config.yaml
encoder_arch: "efficientnet"
model: "contrastive image-text model"
dataset: "regions of photos with short descriptions (Visual Genome)"
train_examples: 203450
image_size: 48
crop_scale_min: 0.5
horizontal_flip: false
tokenizer: "word"
vocab_size: 6471
loss: "softmax"
embed_dim: 384
encoder_norm: "batchnorm"
encoder_activation: "silu"
encoder_channel_attention: "eca"
encoder_depths: [4, 7, 4]
encoder_kernel_size: 3
encoder_stem: "single"
encoder_expansion: 3
encoder_widths: [24, 48, 96]
text_encoder_causal: true
text_encoder_width: 256
text_encoder_layers: 10
text_encoder_norm: "rmsnorm"
text_encoder_norm_position: "pre"
text_encoder_activation: "quick_gelu"
text_encoder_mlp_ratio: 2
text_encoder_head_dim: 16
text_encoder_fused_qkv: false
text_encoder_bias: "all"
text_encoder_qk_norm: false
text_encoder_parallel_block: false
text_encoder_inner_norm: false
text_encoder_drop_path: 0.05
text_encoder_positions: "learned"
init: "torch_default"
residual_init: "zero_last"
optimizer: "adamw"
lr: 0.0008
beta1: 0.8
beta2: 0.999
eps: 1e-10
cautious_weight_decay: true
ema_decay: 0.99
steps: 8000
batch_size: 256
epochs: 10.1
lr_schedule: "cosine"
final_lr_fraction: 0.1
warmup_steps: 800
weight_decay: 0.2
Rows from block 2 of the text encoder, named by matrix and row number. Rows with one number belong to one attention dimension. Each number is 128 + 32 x the weight over its row's rms, rounded and kept within 0 to 255. All counts start at 0. Numbers have three digits each. After the name is the row's rms in percent of the matrix's.
# q: attention query (text_encoder.blocks.2.attn.q.weight, 256x256), inputs 128-191
# k: attention key (text_encoder.blocks.2.attn.k.weight, 256x256), inputs 128-191
q.81 091:134146152123190091097186154126162106075096079072116130134132107105082119131121182116123104165160096154167146123143136130119109158110119066163133134161093158138048134146153082123183115098100158
k.81 091:070110094149125143161082103144099115219152172171168172146099084162149111194144064103165098102133140160107074151156115110152160078147099134121089128178144091124106146135153115135120102168164097
q.82 116:091100092129079170187083137174071149165134162149125091147115107112131106132144095080140154131113163109113094119147127163154145099129128171110099102119170095078215082099143138135045127129136096
k.82 107:181125155132133142092131130151122123045113109160157102134139140100107158068131183116118181088098123145153185090106118159091099184140172157081163147087128167141141120142072152151181131084107113
q.83 114:112204171106173094126105118156145149076070174165084086123135136140134128114117177202149105081097086076130124167156162148071076143138199051144163134143089138130060201135124143123152116104113127
k.83 114:137150138128096106170167164100157141155148119089058150108136110121166104172165089130146119179162148149147097135153178107195144123151081111122081121134092113141164111110132075104095163119137168
q.84 093:095078098142086129212099149148084142198159116104129159162144094093131160154120084041083146133122199152083124079131124118159151109148143178079110109139133151122217055107115144119068125178170088
k.84 097:146099106124182155110130107188131058090116118159157159145101152088104147102147175113126143043105168159088111114133083135081100167125159148093118153133117149119115149102064119095132149173049072
q.85 082:142109208140138135181127080136097171134171152129093126120123106088140112121113107147117173136124166122155143041140163103177168106120159131046167137105134172081251135133106185143089137101127106
k.85 073:154130124147141162140092099187174111173060129104116112131111108085184136134086150158102119061111127091069151120093070113085134169108128151147132111114107140152138151119115137152135128155115070
q.86 100:120103130126131171156078091111139139148146182173103146144092176106128099112107067087197104147070138153135101078099116172154148133143152126121185111108183147131222118084112132113094154096163078
k.86 090:102170154070097155134128116142138188111063106161110070099149119145127095116111118159105102147102080093119170167111128165125083124097184137132161095095127101122150149173081134151093141055153136
q.87 090:081103124113087135186058068123122139161220188135141128164121154101178150124095093089179135101098171116130065136152129171153142090164142143103159112140137148088203150098143132123098136128158107
k.87 085:181110149162107181083151170132140103148078141131087090143118096100140147138145101096135153087132131109134146124096138152061086194105180185100146124083076157166148115167111121129091122080107119
q.88 095:192132119086153123125126161114124101087085102109143139162143146163182158104160146171120140125134127123178179140080108117067093202069082142114131103117169160173109161171096208160132181084075177
k.88 099:127140152117143076112142106065146163113098131113077140105148121165134092127095130182156072176152117102172145174131149092163111109140141071190177096122134109122127132152141152118147153110196172
q.89 117:089145145135118069112109106125124107131156138113096131119163135089068095170067120099144087128138104112130096173183180146173082088151185063145109134184117107090113105137181063093131117118173104
k.89 114:122079108145115180180097156151086064189155098134150164157128112122126122182151086085115174105122145163068083099119137117084119107088110156083088115145124161102156092091139116128115135181083071
q.90 117:163176180099222082055088124136174126042103159140129117094129123099139102125142141192178119123099070105179144126121145147086113169122152064159156138123115140160084170168092154135193149083093151
k.90 117:095129123152120118122166154060131144163124134125091114088119109157144133178125111167133103196176082097155122156121157111185156113141128090180154079148150089156110148133182094143093149083188161
q.91 074:144144165081130086130102099134190187146155172149117074135077156091193082087140122181131112127148040055167112147165143125160106111117111104177136115168183109148053187100133133146097129130109107
k.91 075:126159101155143096162155113140169169167131153104115147090153111101164170161125079170147175163179131112196136107135134113192137085129110096170158099138126130138166113093101087123145105085142199
q.92 076:172073095134093106112172210084122138122097077098166090152116120157146151143135101141074194137182113133108184149104089093113116111085088197127071099157139141132042077117166115120096123170119176
k.92 076:126139126151144119096134152105083166056136150165144109128097146154143069063171192115132095125137154092172144108152123076120104089146154095127203103115167141121109095137165146159150093133144155
q.93 109:175127118131124183133119155136115113148115104126158122133103128147184117096141105134104164142139149152142129106105083140088159173113091204127158114060167112159166127116113184150101143082089159
k.93 114:129181172091144097107146123124185176080136140123105117088111149147143110075128167173115097155134085087201134145152156110179124131149167082175169139134134097145094142159105137135151121063160170
q.94 116:214101117119151159091176153107127110095100088134134112142124115143148147108158158170084179162149136151194213112088081096109141196090087155098151152121124142174121133145080165156172180120060131
k.94 112:095140129098094093101133122092169176136110119153126140113127123155133105085103160176137069183113076075164157145135111121156135095124130096197150102168140118155075178139129115148121118090189184
q.95 105:117109115125088144162093125131052158186154140152162142137112103137095123121114069083085111104131205143113096139123148158152164080174157124087087151139114095086217098120119144104088115171189102
k.95 107:182137155147134186127146126168131062117125142116139136164141131088099172122141145119137140106079159176077162093100092159059088183103112192099107160111112146149162132134076163079174147155043100
q.96 106:102147141043171127095146092174125114124137153183182086083090175144102085133083095153198148108130088126137063132144152131093106066160138181156185064129168089142135155088154098150155113122116127
k.96 111:129129140157118098124103098100137106109083097103142162148157094128121182104116128144112155094136127105158171165185093150108112106147146048116121146164087172121104142152143154194172067105137123
q.97 091:174131122112123172100162154172075137138165115159193116133133121096112104182168069156136177131143152183122088069118132132077119135106093161066127126089131126172114084069133130125147183109120125
k.97 098:080157133151165134129052025173159082137119116142131139158145123131139164124100125165132079080074116085104106160163120155126069100162170106112104109128131139054110155143114135083121112121091121
q.98 097:153077110190071131156141163114103086111138066099145154173171095109172193138165168076068157144146140169127138109141114085092117182100166086080120165145106192171119065123141135164159123170135113
k.98 096:098133087092138161153104115168118162183175132145129113086096146128085092198104103193177126096127117148117074148116156139149153136171063155120123117136122112138161115108104126074066180150124129
q.99 103:107137178101153153068138123146082161103176184148166100138114170086112080142145111127151141101134138195088093061134124149164127099138118140090153101128179120120144090107132099098131121135102103
k.99 100:143114106143122119176095046107102113145105124159132148144122153133148156133119131123127096105122136088176147185196093143082099124158197051100105122199098124096070156173180117131107088128137144
q.100 098:168126099153078095127098127144131107136062108111092151164162053159146179154114092162144130128145110122070138155132129113085143177084101109142087093137091084118099142144171159171102163134097135
k.100 101:107142113139184188118078103126140124132212170183166120140104174159065110175180120100147134141111130195070081082106133121111119066128121140101155112117136123132180144130067106107160106082103112
q.101 101:084116153097156098097155135126140125112152156163145127106085210146097094113100129118169114149121082113168117103155119109154130085151107109127148119121180101122181176109119107149154094130156117
k.101 098:157118155142072071123179150133174178134084083092068124140174113129152139050096183163068155122128130073165161158144143088108139148096173102135134173157087128155115138160169185182107156128135159
q.102 108:144109099180090114158116138102189140166096113094092131112143096161124164134084154132160066105131119066105136192134151155124146118128152082180111118129130135138152186136130142138101117147113103
k.102 102:123115136115101132091204208114106153116180089139137137127108114138135135176182135128112167195130171190127140063097092105196153160124057155099170131066145112159192083104097154145096188143136143
q.103 103:128114103165159102148057087108153101114110107072061157129178073099153142111114170129115127176129142089146135146137136135112147137103148088122093164149068115088127132166150127126140104122121151
k.103 109:126147147092118132133183214127099134121177101099140088101090161161106097141123112124124156193189124174107116076116141111132139143084090163152133102079166071171185128115129096151121145135124121
q.104 085:155093108128099170142155122173130160155066099137096114203123123188148154120101094133123141129121190127097173118083050168119112117088154160184136102092161156111123165123173156142095099119131087
k.104 094:181163120174138185113058085126181097148112103142067194109173117139147154094110145117176080070094150180117091129127155176164130124156132117122162170119097164114077115151079154111165111119125122
q.105 105:166127097175087111143123177091165121150108081084053174122170054134146161123178187111084094153158158079119179164155122129149155184126159126125116147136087140105106139139126183165119129153132142
k.105 108:134117107111094171121173179154116139124168143099134081133087154135117086189131132141141145178129113193110099080053145112184137155133079193113147090107185109167161108125105100079109176152115120
q.106 103:107142168080141153094180115132138136116145178196151067122074195135121050141113089141181143092128102159101066131109126141100108068136145170135162090122197088121136141091112111094125118141144141
k.106 106:155147121158107115130095097112156125111085115124111151143174124095138168087125161112095112078120103050156158149203105125120067137147194092106136163140111147130075143147144142152139072153105140
q.107 084:114147128211113142159118166117145128173110142115074177119211097120152140177130161121090075169111101133072136145124194125106140145139103098123091122156074172147100116114139149119119147141084094
k.107 088:096102099159142155122158160140073153162153114136122098095093105144149108228148082119127154165171145165068095065084113098133172150136077119126141085105153073083159083156139140122084180143153133
q.108 088:115140177103132154111153153181102139064127105167176135164102153084090044123146101150162170116122172168177127069147111134129105138135124136090108134110147175123159059079121143116129158112160147
k.108 083:136106122094115103153083050120146120131067154143091131120148112129111119115066132148143050091126069108159155166125169165105090141112133085171135134134129109115082166155164116094114077149135109
q.109 096:089154160072209135064157098154093159105177134123139101094096179102086062126151119127114134132115149123155092095157140117164077078177095154106147157107161119119148082096103083087121145117174153
k.109 090:143096102120138079108102075152135058156045126095116158111102147147130173115117153103099117118117124096141119214164102153081055140109133091173104133183119142133145149112176116190127044109141084
q.110 103:099120156091137130099159119148152176148152173172178084144035159173139070106118131162174133121138078130145103126121100159131092085150146144188180030119197131167142188099137112102098126139145105
k.110 109:125128100157149108126118078121120137095099094122067162130174096119137193067112181100106092124108157107163167120188091121125129143119148065121116155149085182124087117147144185154145132117139154
q.111 092:069137170071176111079115095187105172102119182127185080105065209100130074087080127175147168085091088099176088114139146113115113082159093170176155133109131106085197198148121134124142116102152202
k.111 089:186107156101106069146102137135150138123042127091135137134111115135154165076103162128120149136143110113171138121191114163072113132080151126095138177135122137151165135123153140211133070092095103
q.112 104:135097062101104128097176158175122143182154084118140123132116095124127142137110123122165149063103142131121106148088111144150157171148064150142117075162161064107136169131147148077107121180105097
k.112 098:161142189175113074099112111090132119064093094137088139091141133134139153069069147121115108126123110118145141121120143138150154124123161067123166125114083167141129145117163151163204126096156094
q.113 098:138159182163114130130153133120144122064110152102088129118172100060080106148126143163180108114160118116101119106128171135199112130162201118104123159134134112116099140180133071110148202116103159
k.113 095:135078152154121140170108148128091168167112128111114130169115135134199144110155103096105133108112185163103106152131139147142180129106084168172121141088110151101191121049110162107105110125117123
q.114 079:113146185146137123103138089133113146039117122139111146080204186145094145143136173113137123182078082107138118112152103167144086122153186125080131208124144139187078114195130111171205115071174141
k.114 081:131133119124134155139170134115092096128140093082158114135110120099109139213132159084137170185172150163060136150153124092123119116121101155174127114103088117128157098122134081111098144167143093
q.115 086:157179158102150133084159118135114130066137145110138121079182135079076094096171146104087140090155102133156125124137157154126082093165221111121158166101142119147073120227135100123177128084126144
k.115 078:180096082121109135169196124146105113169118089085088131141087150085138166137160097087089133190126175172097162139166130116129145182062058174190112112132137107152167090085133071119082108110147165
q.116 086:133166127154158102129041083114145175149118178117083116095120104099135135154101127124142120147110124142120100159128148140161177144094104109144114140106098101095140137156095119105105149089180195
k.116 089:134108148175108120159043141155112176181132135122149129154116072110135155085107139164109148122125145159112107079095149112172145114163115188078118111149146155095221169100127177060117128189115113
q.117 127:083161098166145113118102113116163177136163156085069141126140088075123149171103105125146102115134096139075122139127183142201159166130144101173092123163098127114132139161111113036080191137166168
k.117 128:110114141181097149173076101136164192170121123136075155181132090127185161072130119132134145108103137136153128127118112165155157164115169121107117133092129140115190143151090214100106123137127075
q.118 123:141073074084121164136174163133110104160136084151198119138092125151136149101144110101140132107103116116099138119127100088111146099141068181147135071138170096121141145103150140147139064167130057
k.118 114:118171128111130079104165140113162098099096095139112132071150130162076129124123129163097100118155085101145135139129127099096125112145172095106143104158086134155043098174181069155197093098130143
q.119 137:152083108109109157116158152095113101140133067168199117128088176192132115115157109137101180139135146156134124131109044110068147107126074164122144118143180152170144113078135131162129040137115099
k.119 132:101162111102153070085168118107123075075132106136171105058143152153071097159119133127087137139150089120122150147148153100112098076157114099105110107169138112137062119141179045174168099129112158
q.120 080:152109114118104146105140140133204174163129139125115126172131110152170104156129142119195151168099095158139091131098166144141163163104062186159118113109156092143143159117087133086140113079121130
k.120 079:084099122140191089162045135110109092160119134146134135103145115099105144126177127142086136131109168133083070157183151120130122063125170087109126178142103086115159115099126119174114082148110194
q.121 109:115151135188144112141070123066142159148107147089059146150089105122170133126127104116094127185150156124131088144166162136117130112093163119158105180113096152088145123133094152146112147079130186
k.121 105:099077074109110145147061109140110169134159127145103144163090107124187129121158123111120144096116170124133095087119091143144132141170120147120077172124170111082174162150114197082071177169141140
q.122 092:175089092133128115143111158080092089162078074172143150171080125183152116073149130082112123178118163115147181142131049093068151141116127124125102099124139172157120121092132164209140023117101110
k.122 094:083110111071146107091213148123131082063140147114131140081188159155103088188160129153093070142153112123094162138122135087093122126139123121109134105126148061120031105163169060169170125163129155
q.123 116:161132141079134172073161146130099109090133110176180092144103163184118089126118114169155178142175106160135131136098072067090152115127075144135182108113180108186107114101143116173190091080097136
k.123 114:106120132151156072138131149081076078152121121105174126090131167169095101173148088104101123164185118134134109135152146117074114079144137070115130092172131137134118079140171075198158055120143166
q.124 078:179146167119129101111158166142138088093073053131141088131117146184088068083128178163102153132128156101195177131122099130110042092167125133131145143132186140129073080147134088158167111100137117
k.124 080:171096089122089104115169163123120066105116126064120148091159170105164161160146125106140104185179100146155172130157087085095171105140113150167118143140147144139081122128127075143155080103123158
q.125 096:135162177167171123147143125119130151089068136155118098143135154120138102124124140131096145181124119103163180093159147111077092124122151088062140166097087160120119112177122113172152098066135151
k.125 095:108082103087122176122187123174102113182155118105113150132095136105149103183157095082136138125175151158127161123153148121097145108123089205150110088117182104118135093083146073092119126179089161
q.126 103:174183206144171140145140119131111126075073099161132102101150194117114099086141160135103131116144119140203129069137119137092082089144175113089132161084140156175099090138122135205210074060110170
k.126 106:130092098076128137135151136162100110160151146107186101111126159098127091212182123132135114126145121142119135117132114145090145122121052165158123105129140119104160117079135062139136138122098157
q.127 107:136075120055091138094188159178103135129138080131148094129145148146108134123126124167128129098129131110111114167130103126110136116160072160126111102149143103135092150118134132106127098155089067
k.127 105:161163157123134050077163113082144119087116101108128153105141129157118111075106145155109127134133121101156129137148146086135127133122140102147181113092117166191062092146136110192158082086121125
q.128 107:097124115129117141122073061168125140178148187139143147123147137137142162084065118131123159142072148123069115156163127175166153128159153124155138135124117076070130188200130168108114113128147122
k.128 104:154080145110022134132212240094130143172087087091129115098097121158125133118098138111149115152167129095125142168115130114126118159109137170178122108135156124163119128106157116124086149144139050
q.129 109:160078098136042172159170194129121130125172144135127162133096152130198147077134171097115132158076147153115085127113099099192144147136115143176135124128156157154161126062106159129106127136170070
k.129 099:160125130120117098085081166111114194095131137147064107124104168124152120048125172132128144161107102116129166144164097152155141184080136128174181145111083157122118145129118191115127139086130176
q.130 078:132100157081093146144106214106088113106100136107131140139125174122166125104136193110138134100162124073186141099122107110075085130096161154112177181071153157107069109132130157173152118106092073
k.130 083:109169080158191160078083122077162117106189152168156167126152095131162130158193127110111132157060111161053149085123170078110198156086091084120165113092083103148132149128069109098134167136148152
q.131 135:130096131101097153192106132103105080134127138174133132135125164180143138113121138097138131133070117064122135163148049150107104129124150119149136139133150116139108159183132188184104075096148060
k.131 132:102121107085115150093146151094151147119157142109130124121136119097168137139179155135131131205098125160092145090106136098169175186101073147175132115116154119155165117129099147099112174136133101
q.132 091:120158129124138104124163193148148159088084066165138101144158149105131112132131152144104104103109130116162171172103066127115046174127193109090145169114143128177087152131118121175170140105120147
k.132 093:116134071151199164135096095103123126126137140138166099087134118092129147196189127141153134180106138141054103102108172098114145155095145090075165141103111141112129100123091131136144153141159135
q.133 125:151062093146067147155113153132152131150142149169097127177131155135151158092094138098124115120080128089122142139145076153138123119135154094166150131144178143133119160138154172143082093142177089
k.133 117:137110125116094129054165181111128160100138141081138150120127148100169134086148152145126144168115108133100166139131117100184149186084061156175147121085142115166162125144090152130129173115137131
q.134 110:129177151086165104100096051113143079112079148165165103139165164155102114160121103179141134106119093092153160163170130173072054079124175095137159145121103125098102144177146129168123070062124188
k.134 116:132117110122141167150184132164157061187160105123149117103110121149132154192150118121149112111157109140066105079096140083139163104116086148146094088173160135146153109128150071108138149132112070
q.135 081:114132081099102157098142206108083161136139098095110179111074151123115087152149159135112141157136162194139092070093111064137121120140085187079138110129115137117206124034119120112153139151103147
k.135 082:154130177185100121156129076080128147073096089177093145122190131103132098115092109103128145106093126151153135168151105119153111138124166045081143192127130180128110127133129155177105111091131187
q.136 098:118126086117083151119133103132135153150188178117095131126132086121121170100101172075146144124103138140120084085121139119183187114119100124188132099163139095106207140116127163072075196151181142
k.136 094:138100194157060073158164198128133159139110121131094126119097130132171075042082147118113131100123142102199138137159108148089075127131181137125139137115155120141098118136186171121111113133144114
q.137 096:143167177119208097122141148134124070095101083117122093083172130137080109164177097136112151113182099168130129105103189115080132080111137155081117122153083129177093081141124068168177140104066154
k.137 090:120140122121176150146115088180077077129126112145172134126124139149067114154119129134133143080128154144144097070125131149105145053170176122054151090181111128083131090146127096106152140124092164
q.138 099:152175173095191118113093088104118078099055107103135106114161165162069078195135129153107166132198131092165163161133145121051078091134128095114100126132088151109097081153124096156151110090103140
k.138 089:107097106138153182147171086145110074182188109142193128109113143106113130193133101114164116125131124173103102076095119127145135105179119108082123136170160108096135108133136049090136149164119135
q.139 077:148093088128083162194170146098129118133139157153085174189141181161162165136106192072143095157119111036118132132146087140132076133093152065142127159116128133104054147156106137189102081160126074
k.139 076:143146065102099145072123130111121138115182122130106105098099132122175127112140179127089146158105083175043118127123142093118177138090082137126118103101105110139151154118091147105138122137079111
q.140 070:153120154146118131174086068175108137122076166126135141120130151115133125128088119105130176080117117073097085182147150185094119138135167161147117164105106109115104137186158161117108127101088133
k.140 068:096083098121093184139161172133170119177123122084157098144038102144150177178153130090143056140190094135147071152123166124085135105141089191152154110141164065160148147103152108150060118147128107
q.141 092:133081098131134112081200175142114140113193126115124164115100113116160099081170171092127095150148160161130136085118131071135152161127055158120147092127155138128150132041099090105147147135103094
k.141 090:132109141136158107163073107102100143101103121151114127163154096144105131099111159130090197132089111134163130175153123143137101144125182062123161154097053144100099092186152154150179084149163197
q.142 121:102121124136140124133168138121136140160213112100126145105129121113152127119124152111110138161100147191087118073093161079206163160145068167111134113114146117116171138083090110087123165190143115
k.142 120:158162183135136105170128125119128158091081150131114105150154152153109104082051125121095118116136104066194148149172125154098055125120171084147150155097118166123077114150183159165141086121140121
q.143 101:146182162104192074117106061153104091093047119151163125124141139144065092203126100170161170114146117148166168137115154158065067104110172118095122150157109115105098131153118111167161118058080194
k.143 096:074133111099181158117189102165126065184144111117148131098119140148081130209157137143166118093190170122113109072135115097123134094141138137099096082181165134124163141139153094128143115123130141
q.144 114:086148152157123135159136118144088222155158098176107110168118169159109046162115095156121119102094151134147111144125098180136070119158139147131119149106119095061164128182103090056064127111189129
k.144 098:135115090130115099099181168141128141127127124086131145168134128146142120126173108108100112087110129093144155192183125088142088170144084145191052108212179127090107104159155130103130188233085162
q.145 109:163139157107116142166063122141122153166075138143136060123113166123131140101111101155126170133158144108127130161142136167070139108063185147138173107074086151158142147119140182174109067058146127
k.145 118:133125082141087155130160152101162115180201101157159139138117139121117149150190128125156126185095145159089138084051107090167218120098117155103153117116200136178160117096127110141136133114143023
q.146 094:134107125154074100184128149134122185125083087159114103146119167157122107114130176133102163154141182109142144115139089131119137150128159144104135166111105140166153064167148193137066113155170071
k.146 090:161086084146146121116157182123143155092140139135157197154151151128153127116155160102090131171103137191120115115121104114120146199104050166108124142137107117149135102070050174139144140178115179
q.147 125:120099180134105109167145172113100190111070091127137102168146167151144103124132163121066137133120173056181154145144084165112055126112182126097123167115101133123157091187137168126122091106187122
k.147 125:139098113154108156114185193102104176068156105130142165125114093135193148098198147080076166164087166164124146098103113060191150178080074139152097164128146119126156125113107155131139169192149139
q.148 098:083110148120125100174095100098112193169154142193155107129121152177106081200119113157130080090092145094135131112131113195167087111189163128148129130124119098069162175187137124103061139128182125
k.148 081:105075092114142107129180131150088131084099081086147188147179096135096120091168152099079113105128143155163119137159116081124122134150057113141068164208154178090112129080101126086122189189076131
q.149 099:121178159072188110110058059137181081170108203174130110119102131104098111169065084167224120105096057151115038176097154151091151078117164122166127095138134063097092200134136087123111160060082169
k.149 093:075178112126117129137108119113141052187170161151159112131142115088086139185146100109204124120178113129118078158153155137099163017176168100095144098126162117082085090139187064165095097123148047
q.150 100:114062082150111119184152139106122124119138098113113154129119072164143112165151157073075127172122170136158170082125070128167161156126094126111085185177143119100177103120120121109105102213135076
k.150 106:121128175095146079110132139192133144025110103126113155104142139132123130074123149142093153083093096128199173097155133136132070181147122130095085157118055186106134136154067158115175161137106213
q.151 098:156051086163124155183124157121082096148116122104123198151113098144187167131153124064071149164123204154106135079138065134085161125092109147135112185154138166098184135075112139172118092124166095
k.151 103:176160145104141113081175156185172161079160101109090120117103113104120131039133157141089130105091087155147120121125120077180122160115142139115131136102095163170123151113067116119187174135134121
q.152 124:162164140114108100073095138099160089094102144111108125081133142126150170105103179162112143129137076091159143175149169130081120134103168110153147115108106144176047164117151161154152126112098144
k.152 120:110125123155094150158122175102093139160150127200141104173099140154118122139156129085115180181107143163073114097098124130141200077077108108125174152106160140128169099084156180163107107130155093
q.153 095:101091033124120125170149139134102119107143130144154157120142103144094093153153095120130095175141132133106137139099113090166157135172107108102118151193167094107133119166109113111101141214140124
k.153 104:109134130094149089094145089187135179054085135121082127121155116112143151053116153153095110086147139104185149110167159138106077157143148141096050140141075139134140112184074137087134146142072217
q.154 102:160082054127136087112171178114132063094132140064121172083143089091150186099135154125105157175110093129139130140140116081125198148108108096156145129156102177143054126113145136171153154155074075
k.154 097:146176162165137099122058073141151137123124126178101107107117133119098133120075167121123162101108120163140119088099156185094123090116195127099157128058052146141143146124061129151172095101111170
q.155 087:112165172072157118048097097147160102113117155143148066109160157131109080096137111178190077067138085165099114173102189150109115145167131106149121062100158114140061179159107111091131183127054170
k.155 086:108140117153109120175087083122096065219111149143134110144145159131128102187095064140176115166161134132090122167128108131117166092126169137140109081147165085116118126185163123158066118087164099
q.156 095:122193177137175131114150085129158135125155165138089109146112127145131084125116092155204069045118097129143101152081143173117062141136105112137124113123152083083110162154097065040118153133106178
k.156 091:083146155138092124175136085116094092199120123115123121150128126148134102136134084128163143101162108065130100186161112157111107097130126109167101076150139074102088154145233092111069086109153148
q.157 099:173150197110127118118160136126112156112075098133156131121178168121132133054107140140078166119122134129184169142170136092106106190066178136108136127074078179110142065122146136177161099078123140
k.157 105:114101108157104130154148187098128133125163113131120147132128097160137139155128106147117155233096155121078159111078110075144180098094130099176176136113169109162125121123119132167136134099183101
q.158 103:080127157137109133184089101109124173212146175191151112130094154140142122152066057136171129136132134106082058134118133202116126058129194140138138116121110117103187135101121150136085108063180123
k.158 096:143099102110136135125170149146155048155187132127129133140109123081082129146152113073125095127096147132086103114090132103161187097155090151117111075148184111130101137092136100141165139158096025
q.159 112:139200193124147118092072107152164134160092174129144076102123149102152149085095109130127148120133094110095143146119143134065093130080169126128175129111103129129096143094158152182175136061131129
k.159 105:127128111133072178175138165069130110178194159132172109148128128158132138188141081131148122205146137154072108102079114097141177081139136103123155081106187131141129120089179111188093088132180039
q.160 100:090141082124173095156155129096096140138157114083168126099130100101115103179121060125102133133165116161100045112163209082174195082124119134096097112148107141159148071104141070120116106127126152
k.160 103:143131096108196139129097117186157065085134130113134194126137139117166167099105144081176149092084147163126130126153111169106076168091095139120110180122107161128149152158052130079194096142094139
q.161 087:118107110095134144078134158110118106110107136195147082151067203161108113138127141141171072114053070066082118179137088188104094140126172132210173082074194102101105208162160115134121147092095078
k.161 083:134074126114069149118152212149127163147139058078148121092182127095174150182157124149100164193229180164117130081157149113185181162088108134161088149145171142138132077123153133146087147164179085
q.162 083:174161174112133159107187119103138135073155135168178145145146114131128082134132148130071172099124190140197155061091093095123136129124127166085165165091142172107134122120125193137149149124130083
k.162 083:108112146168053150196106168116124182131130121177129111172131115203172137163128096161076127142140175097098124136119130121143113094099115079104143137125139115098144109136149136209072137101207178
q.163 095:175128144149139177139151122143149105094127068177100136149129142123176091089152126117126105146117169146192137075106095187099113120092116104121184141084168162099123163143090166169146125134110113
k.163 100:071157173100064113167109180135069177168119109165139091089134141164105119181118109148094172152167110063095103151148098117102151084153149125161183092082113084119147086124154164214088136063187117
q.164 108:123135134081155162085130097203098143113122190097151113113102158105189170050104148151118183123142136154128177113129102104106131137101100136159127156105099098113143119121074154140149148112103172
k.164 105:131133173192115165184120148143109162165174120145132136172186122117118130150146091119139139091170154164101096044092169131165148145142191121087152154120098170123096075155157163132131153147128133
q.165 110:073154060132107070149117139107111116136138177087146105083157109101123126182106118112156089113146077094097089154165200108141152135137118112167084120185093059109097134119161095116127109156126137
k.165 104:160105090137170163079167080169162073114133159095140192153148126075131151068118137127164120104054139157153138127108118151122105194150112146110120147168161124170109126127081111048168165179095136
q.166 087:157107114124057111174136108116126137162108082111120138169166121146157176150152138105112091140125165095122178128093096160081089122090153096173118115076118146149121178215178141134113149119153104
k.166 083:080152133133087072120157122083114194176142107120116082080096150144097098169092082161092083156175122123130119167101135101179164111188119111188150067169159105106124131128156142140081201120146150
q.167 096:089113080147152071124111119142164102161090160076115130124149117093085146154101092118139068143099094080122081203138195131147125133135127140202108112164091072106060168123155064104077143168138142
k.167 105:179097078091156127077120121144160067078152151105118138101096096091135159077148122115174139091088116173138152150141131146153123131116096167128102149155130135149095174109099129055198123148055106
q.168 105:170073160125084148140146125111158108089093079123128123169153156129173119138159159106116105152094157103162186094110081177076112160108164132127156131098150171147137150171110177176121127126144100
k.168 106:086159146131071095161117122065096187173153162177117101091102187178117066124073100161121133144181084069112124183140134095166156071153156112182139072118151078122152131114211136174102146093198151
q.169 133:156105186139127207138132144139133116117128101172163115166100141147164112096190140157108161132131179150149159059077066134106150163114100176077169120077177147112181125111082179173118134112118129
k.169 119:106132175167075086177125126066123191155103098185103102120133142172138081176134111153094144125155118088135104129138140116120149094116149107098162113070116113123121115114204117204094123091152142
q.170 088:177135156108197162086147105168142120100135137174149123119100154141182127071175148157132176101091158144151129076077087144082138176135131128102173148068163171123136110081051198125197160128100145
k.170 092:100137165129087142142146149111067130141134118155125096147129129147135076198124116165129157124143149138128117093093116118092119063153178104114137102079094154116122068129198142170087149086170117
q.171 088:113125155083064133117097157190129163088115166128145112113113115114109147066115205084088123117080098090145162127179105166125088154126126160189125118095125088123133181132144163157134088129147107
k.171 087:093122135169087110158173166120128191136166115124085146163113081146123105190147122131114153151163155185136112047091138071195201107140128099087115143155119155152119085107148145133081196199148095
q.172 118:133138119143160115114126107085167138164114143116083157122098147110100083168100123105159056106122055122107083194123184160158098112151147079167120116177128130140077145111141042106129075128104081
k.172 117:143130104078163154076167127145156079082136107053182129108105118106122192113139171105128153124091104129122158148146084107117138162142069200171136127157162133178136135127085142087137117161105124
q.173 094:091121096149095075131084151099141100136125105145092171145106142166118114137124133088138058110119117056133125200120182153146118086156155077202120117158126132151054184131161070116135094156122112
k.173 096:140143095063170120109171116124128089084154156102119136122066148087118189078120116143163112114094103142120138174118096110172143133112112192175130107193182114143137187103083137066168099171129145
q.174 105:148092088154128127157107132074186125129129129122062148157115125157110132157103147124126075103085122124131139180099122168100120118107186102138120149121153119151094181127121139106102106098140116
k.174 101:129112115058125085103115127108109146139143145118146103068116163134092107113080114156128130150169083102123153173160105121117145119143101141164139111136164053143123138143155110134102101127144096